From a checkpoint of a small CTC audio transcriber: 17.8M parameters, normuon at rate 0.0045.
Rows from block 3 of a small CTC audio transcriber, named by matrix and row number. Rows with one number within an expert belong to one neuron, the router's apart. Each number is 128 + 32 x the weight over its row's rms, rounded and kept within 0 to 255. All counts start at 0. Numbers have three digits each.
Before each expert's rows are labels from the 100 clips, of 14976, where the router gives the expert most weight on average: "loudest band" is the band of the loudest frequency at the time of the peak. Only what is clearly more common there than usual is listed. The data: read English sentences (LibriTTS-R). In brackets: how many of the 100.
# router: router (model.blocks.3.mlp.router.weight, 4x384, trained with AdamW), inputs 256-383
# up: expert up (model.blocks.3.mlp.up, 4x384x384), inputs 256-383
# down: expert down (model.blocks.3.mlp.down, 4x384x384, transposed), outputs 256-383

# expert 2
loudest band: 500 to 1000 Hz (56)
router.2:092169100158137105111076121149129143169104191130083183125121132062141181133129128157129132142165068166152120116161199109170191164133119158089087135148139154084136161142088131144087129143135130134096153090124148148132165151115144104136138112100184133120122108145130185155138189160101092133166119127107118138136145173121154146072118128134194149094144086094097104121068215154086092154123
up.7:156136155135176145080131065112141108080183181113117122138176136123120149150120143050043111115137160140153087101151097109137162160112140137108089145150097116101081129081107151119114121112101098187093123140184121135121088164142144158158088042144160132098105090137144150126099122112165145141129120103072127165144154127163090076174183130094160106132118141182126096113124122059115108169098
down.7:193158130070153100123093189143135149119103092153150150134102077101141094103112149199152151133106094158114218185155180123188088059100083120062139136147163069147150144159141160138130134106113102104134131128096158177184123126098138171108110088167144091118181100094135128169125178145107176065116110121108137173172170060133185152156072127148142079042144176104105146117172164136143109093138
up.8:121100128125152147092101095129133120125077102151104122077171088177097124118155116106173163068116066124179131091064077137174096156117168114125172134175105078073116123165091142145159108069091160112180143145140094066139120169154155178130110162202144130083183184098178128116155118129180086129075093142166166195133159160107102120131088099134148118117122081186193122090106047142097114135216
down.8:206109107115146139116095156135113107136129109151093126109138131163076071125148104171056118172068098103084163082201148079209086154092105163200080155152131186144140127150086075095098126072141114116123096140119148178163131127096073161085169146134092107099147157214118127075111119128126116151125129139145086167089114169105124128102140124049145135152131158094122130117097112145091113064096
up.9:133095155164163114086200186110132164125107144129171033101016141133104119175131132133086081174129145120155140104148124140134099100118074078087128175161153075149114106139122049138170129169117142144115137112106144128190132110131145211144137122172110124062111128129174117106134117141152143087224099157047116171178139145165073103128103104114090163093142146126155174106124136191172134120117
down.9:110164128146079117109123127117143090107118059156168155146129099101163148114163098133123087162201158099167112158166128125130128111196172151120136154114149090154141135120126148130131139137109191139093134052176164156195145126104076097121131171136172101109122105150127120141133119131139062186130058105065146122140136128094135164161106124121161107145072128113078121090124198128044169121136
up.10:100150181151247146141158130140107118133149096086156109156093076140080133158137142108138138085164113119100159146160132175139145143160097171115112179096157134130191098028122171083187190096182111091169064135087157127086149114134136084116131158122164141077116127134188092121115162069145109072149176101164133092069123131101108072078086155128182138122156149069157122055133155181092118118157
down.10:108062101182153142066072161102157099129170175108141097040135187083113120110102129134125124132218145110117135094120173138069138143105115148123152124104123074115086134115062140149092107124175154126111152115131100168133182132093117087086179127124144103151050147112181107172131152135130158128110203147147126116158118136185144155137129147082152186156165097103106167164128149097108134157121
up.11:128146065098132076142108118162127146112156106133126085114141121163106143119146098107122100127141099111133101105096145111140125131139101078129132053089224093155068129141061094125150145097134152103079113118128147153123072091066144122072130134088062095129164127094084120143143113125108078111166154124137175100119191176174163190136080140106147111176092145104130094177129139126167098113098
down.11:187104114121111123114143166100147122142172185141132170129113166095160093113083172067149098149132174139140148115163147162118109168113179157119154193160077172080165165152158169107153127157146131091147163161108156102196110170169103148133151155101080184153083096148145146088122175151082130144136083159115142150163112059123196133176102157164132228103102129134117158050146118099085119109108
up.12:109110146100166158133115125127121084137083138145114100141105144141130132166113137148073112193059122119146158119148101118134180153151135185116104093132125133106102162062139166151151104143089115114083122094110075077171134098155137134119074169170072098127163094128160142125135094101119162102102105126198088105083048139144165171124092178092130124148082091125153171090120107106141099101145
down.12:179120099081147091090166088126088101116091128095139090164072201176110129152133079161132134108142141091100105167165118128141110118095097098173174143114151166149143147127150093141150145119112070168163203192125110181176113161110110147147047174079112187141123166135133123090136119146156137137138163100054062103104146118135095101139135123150155153115118154112062169063100098100145174138130
up.13:130098130162130130123114146144174143193088158104156151138188076153159160108097171162072061164167094152148135095173105111099120096159129144155045169121150116076157167145118175150149107171157098154143106172119090152142152110076151123171118083204147130108125145151126042150117150147125083095203119138101104144123100134108144111121122162217106130132109147100156129145159158125162186128113
down.13:188112121153088117131130094153123088100166153134154063135140130131120129129184098142148171089050095163102107157120159106140159142131078109074151126164107144096120080107146129101178156114130099170108128123063202198113145135141105120140070106089111092090149084097155197163173074169119123119092127091090124146143080168149145200084126127114160106131124125123133162124107160127118104144099
up.14:124160128133026154097129120113075099111153158151141079128086107152151087147074115155072157088175168110159096102075104167169159113158130148117133122080110106132172112190121116089139094137074120110107160143108169172168140126150115178155147093082123095150191173140136097112157181138175125133155146104073152125151090121100115100123118154143113077094113141097153128177114127139078125085137
down.14:103143140144072171137156132088171146136156101125145134131132170218150128084172139077089114104115135133051096147126153106110165090078145081106164116184072179138138158091154071160127148184145114153123109112161148142198106126144152130105172154194139096124148122155100097196069104133097125178115102147107127144149115161145178142156212121161107193109134109095091102127108130160131098161167
up.15:158121195146083096116100121129184138143141106157095110165168124154160191081136094119170157107113159152065131122158183138135116167201172133093122157117162133108083126131148165147085118134105190139149124034083078120116124148164112107103101111125175151158119109114156145069131177103098158089142107050091158173089154117138119108092086097111130122104158177142128134140139131209045155134135
down.15:097150148135153121185129133104081137143148139136126118132143110095095129118169116077136102210057170136129120087138147137151132108103085074160144147127119169149162126122133117148182106100151096182099137149207082134151100142131179080113093168136062160148154111076125139195130136185167122118140160144216138139147117092073130102157087143129074107059134122146205072134102138075173142101110
up.16:136127120108091101159118098146163113113048121143088111137155087153067165166136095134081136106157130123158145114091164180086153178054107156161095129148144180129082094128159161062110136112192166117188179142112122203132042104089108109100152128139135134077174146162107098128085149169161116132136116141117160120154128046134194133181116159194138115119160124172128165147122131137090115150161
down.16:129095115157120154099152148141106140152204199144086118133104226108179105135135143113115158142129120179167111137116092096123110103144105096126118120110149135134152107127118085100158138146101145092054084148083181081173130168143142164122089133102105097144153075136175096189096079121114140123181084133093103171154111160124099095073150095084091119135126164145163174185079098112116151091128
up.17:109097141130155128134091141106103084166145119068153117139118168138126240155146148174138118137127130141118125157158197118086109078153178112133136114119106147142098128104143101196165139158155185137115152195113150117157105150134116176063172160191125148175091122153145121186128101093138129148132134101196122177132096127173150129158122148151182098106153186113130099109174177128154138099120
down.17:072153095146086093065121130162143163116142138123089114110142127139112108119107139096152152131101114142169110116109114090146078129114145215151082152101115119154159115157130133169159129133164110122155143127156131105082056111067144120154129030138186125115148187106115178081120153143167127091142120060102109122114180090088145125103156154110146111098092124137108177126088081192080175103099
up.18:153153105148102134112184136133139129113120167124097165124055087144108128120126145086185133198089150153167154113143138146095090094102126100151201142148128135096183146106113136173112145173185163193090185116103073158169195173159169079105111082053100119138115129119149141131143176119130165144089126170130154118147082134142089105150135131134132109153161131145102118120151139130100145111100
down.18:161073116140121139086108175122120165104095119106120164103097133107125106140086129126107128101109125151087134136104128135094144108151126151120163173072133178138074111131148182093119143116172132161138116130059134086098168080141127146161133150129098095106130152111151178090114150147083044118147101090090091164123162124155152153165095112094163110184116133121126103111072079103118114119064
up.19:086113102073115138227157133184116154161131114097146100138176132120091152123150097057119103133123161083126181095082154133102094143070226131153115114138119146126134103117145177061101100201121137146110108137115186122065084123162139174104084084201121152115104119149115161103134104118105117173192102121157094133172096132125126182140034138150080109059148098060102111100088081178151124073105
down.19:122133127136146129024098073046136108147133083118093118068085173154155165190178154115162121121139126065132159154104124166136134128110168187136109097149127088091118151181102119198054128088123102095144107077177092100146221111113152145145171173073131142096160106140155121099030164117123133152109137146127122115095151119084112126111156067132109110184116178143141152167126123115148161160135
up.20:033125117155150098111094189059113112176091217183155132113115211145097123151127110125076150104104114180102176134091133153150129082127137161119120106200185140133116122147146095122148105142087112133127173115156095179142140093103126132140174139160116092129209118144175139098156083154131134116141127059153161102105134133198109114142122120142136129151157163109160154127143084112118149088112
down.20:130112113106130139106102115179139113065158124154145119140084068104145101146113111180159081157152118108119132084115116110139158128141114093147142146094103119092100052140127157080128101094158141068116079103077137155174112159111163121105152103091192165181088164132040131154135161136090151184112142138047121116156144115099136101178138092055098156154123159151171115137097144178149115096118
up.21:148103124101113081192152179124112192177127110143094136109103107154090157139094105095117120115125121123131078130155127080034102141124144165111133109081073098127120147111164131114099167204179133125152177101112087184146070119131128110164067107106084134123137077145112101079092152148155112162122174125124135158142181034127166107095090087137114122163133150090133196141054082142127133136073
down.21:098125105136146148133087110064173161105149108068173145112149099138157113113092173136132069133241141144080082137049154099100129137138144101133158123212101116137124188099141125087114062128114190096139062157095107094075146137133189142131105129105116079127132143135187178165129175159147066046127143135094137117126128107159098122159126196184081132129171111163081144082158110082137121108114
up.22:112123148141115108073103151210117105116097164113071107128117151170186062128162127129172173122102096178109137131110127112147125187106093179157095151176117092158152091149101158137144167098113107094061153175159129108145086161100120146127146188108103144104128162111124084114153100119178093113108106185191144126120107111193086122088160120109173107149158119159138158128115149136112106114144
down.22:114143073159084177108117132082132149153187113150105154091095107126130132146102154083206083188119154117128058198143097109117111100123135068132111116135107151042145142138128140141099101151198130170159089130133129117147156065212151124124191130142128167098129154141140149137119036144140154183121165114044148168134156137126125117149118160157137165090120132151141119115150089129165076137167
up.23:132147116146185115086135109111126132123142085183142129106177129152146063142203103096135077143075129137114104113125185124112097073172075119178159139106134077144112083136156106130145142123138139136041141096116132137166173139109135123081146145125117212091097172120062111104142119159150103157180146112141148172191097118111131116178135130119119146119063123112125134099085140130102119168114
down.23:127146101136112126143086122075131132152170127117125126112160170135229143135066112149142081145091141144092140117136174153107155141160150188119182153135196138096144153130091130156169178119113124089160173159098111122134065132093121129145140165187156074161160117146166123160108189188088121084116191144097167144114131147124071151066147128114125106094136177081116147162066092076094167133138

# expert 1
loudest band: 4000 to 8000 Hz (31)
router.1:119113109087096154120158121125122130134151140130111152072061167120081074124127148167153147063121087140124159114137038129090122139137113135147168166125132173067108134100124196172157079099135120161176167088141109093136099131125133127156151113168144083094121140070141097145088139095188085105152137085156081148135125094177095119123126115173138131141105127151183122108131020090166188126149
up.7:145076125059167135120113128084111163160122157153089114108146148132082083202153128156103157144134118101183084103150103122115114190161134071076065099151150150098106098180155173106145129156062181131092141125099113115122121086114078169146113147076139124109153116146160144142144118123101132113096073098110153119163166095115104142119133148126101019150130150195078145073083124168117090199113
down.7:149170121106155105086119161125114090046134119083086133145108170104173162142117085131143184092078104107117176128085111075176101136159094130145104156095145164139193146160186095144060112090158166138139168100139089148095139151108141133099123117199132110146099204149078094124094091220157083151159093117105121087111097192094099120150106190132087149110094090116175117182103126117071166119139
up.8:143077110152133085130187144138164132109140140120143150087113098130219161158190116111091173106098219165129152114092094096099108096090082116118067141141098116146133110139157161096163126145106137153123189110097112106092128124130118132157139159144091161081107130144144192104194140042150112151157107142143194147142097174138178116105112217133135136144092107138130104058067071153086105108113
down.8:128111105102126143145092096116144112143183103138026204135124198103136114142136139138104144142074117068101104092133101124085143145167151135135082126142156098087121097118082090129114126115183092112119125190124136165107120161084133136091108169110095073172174108149095097135109183119139080132074150112153106124140174110118116091140070098080192114116088129150136141124135175158178164168144
up.9:120071132192013131167090100149172120105099143078111109102103174144141184108126129127077153126105063114145193123198161158124091135160156123130208091166107055177159105157099113162153131134137159147123140166127083070151039108123137124150164137139164089161115121213153163146125121125176121051102133125106145057135173057128206135126067104128139113166165120110092036157152135109135115084112
down.9:133218155116136154133126154148126149105145080119134122126138122147137053088119195200122146131181116100182110145096075113155086073146168171120113144073103158152103090102194115129145142107145116147089143157101137087142118151127109162151087084126136148083094115166093150110175128137098166115189139114111120119124180158121136169166177115132102131110138081132168196111095083096120131106126
up.10:165134141107082142124061134139086101075118090091123097120103141126146015124128115154101141136137158120141083115085118193133158087131162111068147172112106145095129157103150140149176101186138096099144078137093054121129154144105143077157103077119090108103190144175156119112114141111138118097090143147064141147102228120115104107118196171087144076162146150074133137142122113134112153147109
down.10:110133138165146132133139106130154159199157165077159131092200148077134217113116090060167135072100095167099133114168152153107121088137125067141086102166142173164094097185157116145071186137111103191112183087120137162115149171118128199094134133089104138191070178165104097178130171150109161159136178138139167070100180166131157087179078094116102132134131090161083116128111129137159081086133
up.11:113094087128139128111062073089128126155129150124107119101124130105150081138112195101060092132162143143193178101153131153138124134162102088087138197125124148112089093075162130078130110126096141103101134136139142120165163060132092109128150189113111134114129114170099076095112132159092110099161103128161122142116137142154111168197134151098121108105145130183109122070182133182110092159169
down.11:120113117130143137139192169167141143096137184147122129122127132091079104150137055113163124158082193103134169158123122093124113160131149078134054159081127171126143138147115113165070142164151103093166175113163144168090062164119118158081098128124180134095163124103100062123123116154148131123098118107170102073159120089163131151132146127134158087148135147150123125130111123096135230223128
up.12:092121192075127152076069195116126088069081088132151080098128149142054075143141097111101101137123142123148108106093134107113136046075151092105095145089205087070094128142190125081142184108143076151033086164106127102165144160097146168068135133148119123088130210142117139131121080105110178145123129116145198159163125151102107138062120139111097162119136165138111072106085101178091090139102
down.12:141093087113080133080167129105122132122082189094130154140139108142179190101124129126137170102141120149070155143142107140138120156168109143176160094191135182156104148153103128169144126144134124163137130143101067147133141110075104137170077181085123104131076045134178128088148140166105156144127179124154091159140113083091057164114049111180157081128104129137145112102208120139126139107147
up.13:101131114099039107097103034117113155084130163076102140097090095167097129101126110102129165104143161101130166088171108105076170108077082111091119125119155134100104085148135095105150149195124114154172153215129104110108075111130156166083140107146136111062142139130112120088156186182077169092145088124134108134153138128054118147070124120120150086125123134076135144110132161041137088082118
down.13:107180169107102111156111188130171118184097107144109154083133193132140140169121194130076090109136088130173080128107139130094049106110105105207128150127146082115120039105190162147131117121144126130115120088131141099113140189165042086105163135105105146159109155158157100088083107119114121176131163157151104139157085149160144144148141102152142236154140136137130194133166155086123085140205
up.14:137152140127064081149115114103150121072095127112173111130135170134148028158138117151133140127118063142095120142152164061101102063131144132115132124134110139166105142207125118142143130124133161165113090125114158110156058160153162174191161094144153185126180106162119131168163106144114192145140181129139150131137101076172169129129157116101123140132102203150096118193157087149112121139107
down.14:138112151092126122121173154145156123137098113120081122170148097135174173048113103148095143065111186115115119130090147177142113114110127121197096063156117107083127124052120172058076173122099124156153161119190099152113083099160064162058088109133127081111111158176110152088091133122175138100086110169126168192104129122125104018086177142108146166119144128129145157135125131145122142120087
up.15:112121134099159157103161098167103117129153130175095104071128153098129127129138200144153109128111112113150115150124231154182081046167120131141135142115128132126157135140085149174151114160146116097160175096151108135112083117125130151116131111096112134165123160121149190136130113138136163110111052167155060126132140085104168108139126120135155073178178119166134074164079143167037176168094
down.15:056095126125164184114175131184113138148087155137112092132163106143099124094136085163177114128145136165065178194204092086127169177102159133129123174111177165170127128158155147143144140179130110128113161094127138124066135139198135137097131129107122134126109077092104086122092153141098195110156110139073155132116120098125140121107129121116137115147117121138191166075083079130124138121114
up.16:181176114121121144117107108155100121102134190071163122156077115118074170162094146092163099118132161109133102129097194074108092168147131085159147109132079115126087166122107115090100159176154098136101123137124186149103119143116126119098169114100101125103120127167157144118095178120135142216052117131103115110155184099069155124132101114116095107124113196127131121129149016077127127133150
down.16:059127157113086115200121150123197132098154082132157053152151097096168116144079127131099192122170162097178168111148110128059182084104116121097073187119130123163194098141105110118157128143106093170129092143167117153123080128160099137126101117108109098128150109139102157143138095112131108126137144132142140147097134103108123130151105134126185092145118097157114122126143186109104121133118
up.17:129101138152130124147122186055075156126093110090092158165146085131104140146153092138118134130185147134126111131112149134142134115191157141112091094163098117048068138162138091105083122166070106125135114123140129125097082094124139090198126165137080150140171134154098111090112138154130116068169116108122182172104159075187166095080034084165165186097165160099141134048106107121113199127122
down.17:121129142102140100152102187107164154155123067130123179109198086088098144102076144138172124112136116123138190127112104190152135178151107127170182150136090179140106117128135127144106100171082136157104100102126160116191148165140145149075113100173176164073100121091123130191185136120121090118181164088097061062135121100111127107124201115066111140204093119118108134161076142132110094114122
up.18:090192140145169069067112071136068083178096154119104186116088124139123114158152151124106194092124121161134139127172126155150157143115124167143108091148129140115089113126138198122139162112112079108106139161166135152162155115129086075123130110147127145107140064148045121109133189183160150079154109152135131201095170073175082153099175145066065117108107143143128132124082109120164130143084
down.18:113154087124091128099117162141115179131122138161123118088155138136092131143110103168074163180088135148140127117097087146121137119112151169112130122086074157114128160118084121165128146096069169136212126134119109094055116070147114151110141202131174142099158112107107099133088214087122166132188102127151122152136088089170112156145107111206121170142141146153159126105194158167163092174159
up.19:153092170117125096125165084137127122134122088163136100100149127121183129107066110137145165162128147149058179140139186135178107135133116130130127128197152127165110188159127143145110116134145144127151094142139110097152139088097120176150186103129063127097177178144121152088080137141171127120150185103120078101193112181110180128105206160137123138202157146134160125136137049141161155153180
down.19:114137117168138126087175156126129113006131196175096126154132091149167140166077104110082142137116095127049102113149093142095156115119158103169114127148154077103158152131119089154189092087137138149114098145145140129111097147186122107116128159138119174066104100126113132235094104144116067168137095088081158109119150158094123155174162077141162145128104164144152132139113146162082105165088
up.20:083127181138168135098114179130193150122138138148188064158145093116149129108117190125100159131152143081130158139072137141116055168147147138098100130170137151134092080118086144125090157121095118105132079092117173122156141158149127165127152177141175108142138160132085174090099161138150160073146157096150082172111084083164092096133130145156147163123133119108149114111140041144102121093117
down.20:139128152243099097109146131163063134118106049127104205069094157093125135072114066109151126159118154158135142123145148085124189122142097177126081138131165120135188108133112112151088145179104061145157167144161166173120155066122132100154097151102119136162123138144091122094112066102134113186114104091089178054138084105111160117116136094184106137155093152173089112178144154129158146157156
up.21:098116153044184149137135092095123105145127148107149089174092113085034189125134156105102104065112062162176128098101173137147158174099119120117144117109135137098123097120108111140179115106112148098128113138169073151191148134195138202082173092107189092157187085112108105089118113082116129125163114106167063152119129087153112124141125086123152131158137132146118132104145071123090183060089
down.21:107075134123165068127126115117086152195219145147181132089098129154176117149116115117129123129128125088091114096096124096137134143122152126084101170128090137161135149164143103086136151139123114165106168156066150191060140141114131083091108133109080155140096139109151120179148163150128111177141053156115142132175098132127131093151167150113151090112144181176088085139134142110154119152104
up.22:137109114140162107143131166130155115136165186148064131156099173087094111133147132065151133162147131195136103118165063172115084109084113138148197138083207124070086105185162130095107102130152097178074097143165092128161049120167146090104067105107135134134094105117133113169156123078181167067106106077115185148077118121108107146171109102163091104098128152127136110130103116094136055157115
down.22:072083106146097163165154134145182102115134127180160153092175183099212148071108153102140082073158123129078099150164203095112113130126126128089140112145137162145149114113151097145097143115143103132151094128128061143159083179124140159077155124141120089135110158115127165102144120178140154110081097172120148102159164124136147146144126146124199097105121101111102093111172178161118134127098
up.23:112113148146141150105165127125107133196144132139145104122134145128140200132157165129122112080156162192123115137173109113147124140121085070097128111118117147225137152126174129114061139152095102144094199129109110111113121133155127118144187152160123178100093133184121088124135168159089153093132212082135138135100140121098094125063155116096139099127056211125137137150203109062055083108142
down.23:199124138056095145147139145179130144167079102149101144108116110149160121118183103099144095142090135055166119070125137131155139144120114165139123123120078120185098098124135101172159113153129137164136117112122117112155061180069166128159161206152153114150137133130092096099117126220137041126166049172108047141139126115131147131118117097119047128165165142195103107114175088162162124153104

# expert 3
loudest band: 4000 to 8000 Hz (28)
router.3:089087066131089101191062134106110145120103136159160115115160168156111099129170111123110099091090125119166118145132058126101119055128129129157132138140108137096081103123100168122121143165148118148100216109154182139071143109145072049150129169137082078181076105137129123142090126079125153108128122111133111142104135114100110088182137065183143121135109114180093143134100155128114151128123
up.7:125130153086127167057147151121109114161163107130136126101149148054086082100151151124138098068104185183161097134146180127181190142104169139084193068143068081120115139165103090113093190125107159077135089124144119203175134129107160155139133135106147093099090138141142089122161098137166126119151166133121217156134063079211086087122109156133139152145142137131117125125167118115103122099088
down.7:079133098086149100109131114105143088182192108170113137115149162215152136139074151098181097139142139162128136215114158112198150122095129134136112151157148146139126083200116106173094106143109130128114152130116142177099203071161168042055145114095071134101100152094095106146094148138133083134084133119153108115141097140112131131099116129164143075119147057117118118102136238162139095178149
up.8:133139161144176112055082088103145103149138145060144159151151146169144110149124105207077097101163108169164111149098146090084131131116075124079074164173101061164153123100121160115088179182103100123040147085134085117098126100078172128131128151114074144175073097125126103126119148125068094105096077166100178101157149152179096074116120148072133085186123125126154111144076198162143192073170
down.8:102166145133158076141120118086138109108194151111107173128068129123145143056100152102121149080152134108095122181154139095164126119087140071132059163089121181125135141165115103065142112109201129087128117087123072099131159185168106167115126169166079144139159095109042152162175142179141111077101140094087171151138129157154103114180117117102144117120123115070112148158131124133114074177158
up.9:109084174159131145099136153174093086108161116178162091121110114141081111120097109169073107199090103113157147116173150141141135124124107116143119131046149141209114170118076160151140109120159140128109104125078111149117164126126148094093084136123057174116099167135091107120160124142140168098019244121120159131138106108110088090102095101068138115193130124136126055087074123111133157124097
down.9:154169170114084143121162082146163155131164089110126197150145089079091164146106177078197148045136103122195115137106098147149099120126155134161150186073115125089185208125098129159152090144146166181154169119156150145094090166148136156125139093212107094157108146127139114086133151176071128170093153104115112104179174140132136133106167130116112094166117130129090145178150148146069073137159
up.10:134128136085128088100074158154139145067094183125109140135170153174108187086145127137139113132117142163103146165121111126143103119137122121160092096141135096128144107107146170107159157106172162173110102154104097171122101100177140094128157170124160197205149065190124127127170108106113073128130113094135110097081117178131137170145161057141124156072154065062126115066179100136158139110081
down.10:175167103124156168145111108152132119145095141145183135094146104108167155086089149159120127122119153115107119119119066163125165112139136173163104083129146098107175129111139063115120162139141131040119139085094128163102064195072106136150164116119142121205117162108157143115129127094134125164128087155158113106132163170092115175126137147107111123180098064155140087148151106165110155094106
up.11:139137141048158101150120115210153143134100199127160102107124092177102135141108120139131154128146082125145134159102162122228128134133156155126101175148111075129156150114189071095138131153126064125144114104114140168105132106151123109105182153070139158094122135176119072113138150148159108117094126150101095126202075147116160126128187107133108165143146066054094139092098066162110156120147
down.11:094176116147092060143184141096076106100151113152123122131173116112163148112122124100121070109103089103144084148139143138076131112149140120135135139125126106158097091151121147170131069149138137088171107092066085086124118177118126113112107082154176192134075156120102159100114136151005148164164200110126110159117097146189072118130133100174096131179098086148123084146128130136075070130124
up.12:149139133116130062100168099166086079110182095156156082123108091148168101170147162121114145185123093145098110153086103134117177122134174138195069096103178097124115108086194084115119133127150149103109149178137105127098149231132159150165143118131133110150166143152118156134156146111148106157126174123091152113152091148094114099108158108131115151094141158120156086119079155079132124067110
down.12:134143097083060125137102159194134121094082073123115132112144107095081101150147079147089100109103155090112142068137093127141133080124083120112153115093145166115172144112097123136074145134150150154132165143117096161099162135100176164098094145141080122107053110083107105098088139093151115126162116118140047134131102116114142107147065131181102158219160127094086117185175142114158089142160
up.13:091142126161136076152098127115103135036148150127130104127122131163156124152083085196127119079102088119131126134150132126151146167164203148126175118158178117188134137119143088118146138061167118159181197121094104093168155174109197127147120157129121166117103137149128120125109115102165154115110054118137126112112125069109162119171086123115108108128142130153121201072145192098164163153107
down.13:217148144127166144142192153125147145143143112088103151128127091117116192097158165120147092127168153075162092162102125114197149138097165104097193124179083166114150184122192165120075125160125104138105146119131103152121096152145161111139154164114123138156107124139131127078163161083116103137124150132116148154082169191100152087051117177141179105129107198177143108122132076146100206085138
up.14:121044119098113135138138149139075170124085138137128143116123179142147146075045133054128155079107190149119150124132153109125095154184074132132161129105102139129128139116128097071129148065070167124087186101128077141181162104131188129145142179074128122184098099125105120096124154141105134086092160156106164154113189103074100150057091109147112139143075162097152112199099150092144145126154
down.14:150115136121108102112043103100165151161144128103082096131051138143146145223110115147088083188183125112156108065139096111084178064072097179102078142141145111149089128123106128081162138116176197126157122055126062128100119169100115114133110122142090185123128125098154161138125156149094136093095130139172136157148103119150121115093142118116111066127103129090116117106136182143135140201109
up.15:111070105107129168177135113091110177091130146164154160197130078102136101118066144102084145165133040154116106118139129140155089134126205111110087160115102091160163134132151105143143144170113137123065175096095115127107108157145099155141101112087130157151167087116137113180158107170149139121138130148128141171163080074129118120134123130118166146139119135110142089172110094165127075090121
down.15:166092107143130090152137123124133131124108138148146081127128033147181208139131121107140147144129099163096133156111077133120130097148065152114133153138071174140102107152119131167152103148103109140138132175121129129086181120122055143153124129170190154141032119128139114108197068146103088228126101144103120140081050174127155118131088145150097138099107156220071158143129127124117142132181
up.16:108144123133153114165174074142143128098121132122113114083088122155067133170120092166097129126160138149126167146115078048128120219128145116157169099093106159117138127104148150103138140143147068091144140100095095161111098066085106136106224166126124123138145147093127140103129158151123091125120080136146159111118104176131074118122138108105126151159168160099150169147140047073153122079159
down.16:124207105161126106107129196118141164051102107115170121182106088139141111120136130129169058083183170094146163159116147158174145099113133098133118103148184131113148142124155089191119135131135145108120114113125159128136087158098120156180133140100131175115157081142114127141140099102113137103122177104070081106093179163156139111111129117072136138100194107145128120092129091110087116071114
up.17:121151092167140147149118102104203126141112108169126118145148095072126168086150167092157127177077086087127123134159115149073043149091096141160114168129120148134174169113106115117118095120160139140141206058140096087102108139120143140179172167119082120105156073115040115086103166120126116151142163062149095115151121152191131143091104165158136101094145106146159086133094131175099145136113
down.17:081099127118132168183151117227097114134165101165165134121132174146139164090138114148150152149129095134113193134121114170181137133143138160176082158123110142131142166161140152133119094096113136155127106169143141107134098119109167156121159078143165069092112152104077139138160106146097167118099116139172128131113136162115127115162167126131104115162141159184054146104082095076122089144124
up.18:144115142186125158114128112106116201063100143134139073188134118056179140142137089106158093179144116068125128114159177172106104121140165101173094173205065117126177104083144154116092108098080098139103105086122130170134127100118125184158145085160135161130089112122123219130196090113149163111142167121123146057152147118121144099143172196114116144115110200131148113159138160125124107109148
down.18:107126125153179103115161152198130106133122190106104100114110125106096140096091138156131111122087165152133088181109104118182159136143127147165184095100163063136114136144116136099108142130145134131119065131113165078081137155181147093151117171137142123068143143082107148095112105090044124083140087103143130138144121132144118093163166139092127098139121113160111142119087135145144136183119
up.19:122160129168126135139131140168093158125167084135138128106137064133129176128187168078095129142133177116096168132119137144107110170149150143124160120184052158140172115174120113137130152156100141133166191173129091096151130141122166157184132131164127120150119135128131125074161145146064137097077141133158122125155105144174116146108104130140118105177142117143121112128068118115129159135114
down.19:122130143156132173136076120121083121110202168132107128100133150107109081123111180142085136135125140130198124100083091095149104120125129149064083103069139094105131120128091141137149128046088091102110065175147174049127089145129117152170126115086096128147145078169066135086155167171098104178082160142125120094081091125157123116097123136087134057105149104100121189150154129139146095120186
up.20:126141074156117101125119121118108106114137129095150055131108112100133120102141096138189136161138130101149099128111179099078108135116112196168157091152108072095101058105125107121151178104171124122115146140115100110178082154123186144143056150159136113109091067121114121168115117088130091152174136127053163119217140082122089083103146089124122119137041171150217125076152113170071133150087
down.20:141123164158140123148090133151143098125147142131108101165128090115098124128078122137162104162170154148049118126165140109116063114141114153050121170132106158126099155131145180098124085141160139123141153134108148123152129133116131089156037152165111151157117191150125186122146142150171170151087094108168139140142150120093124201080093117141152118105089154107134089082109171160181142107100
up.21:093129107127153125183108103167164138160117103166123090134182135134111139134125126076114090130133132100160199122092105091168104117138229093092116135100125091156100140100120058125142112150159123069135091159115189151092148202025161112176068078129162125150091148109146152149132139127176163095189202086141164195099138114202124132094134098099112129147162114096075164143137105118149099126114
down.21:122103116135119103161110113120154185093105152143155146114159097146103177121131143100134135062109136145082164079133142125134065093160093153135158081076170165118102161140120167112069122142134156087097082156154087156141094194144106122134152060134172024180119093113111094093130126163156111190167144105082143110185093178094113139155141143104161158104146137092118129069160076083155127131155
up.22:142148134139083120116139038140090161100131186117088143098092156098123133135119152126107183161073082148152138133137119154106142157148113093129093168080142133140149111154106121086138203158072056175157121094068165121114098082129158107085124143079093104139059131134174105173097114144148150146152097125095247088142139152121119081161164141131126110189170189165133111090078087127176039142134
down.22:171113098191132150073099081164123135107139148101103092154103153152105109136191076095109067157138164117154133103128165110107113121068147186169144140110108091110183117134164134029132160110068122110099135139151146161042102152118126142129083107136111138144127136138136207090153104170149138107124137135152104129119109111139098130112131120129159096114099135109158203069083051114101090178150
up.23:150085138122154166113109089106103067096140096131179133101121104145131124087172121119133124117133160108153091104107154125155127071154181120149145143146114110081099131144130120132121103083106137118090097119164150174190082215108161090160115110161156158123115086129175114158135086095204152151051079119135154175107126156164149128165188107119119097158117143130115118126117113181126138095122
down.23:124089144107102101104123113168181185100205102197197130148146120108158113121100112146083096172154106134083129147151121144136096112068184106098153109126223070194123107078088072143138093117116180118182136167140141129105144158114143145147146144140116082140095163151086096096159086113160068152154089131147172157065179087096056119132092092150150154140180147104141143158170130193141133163177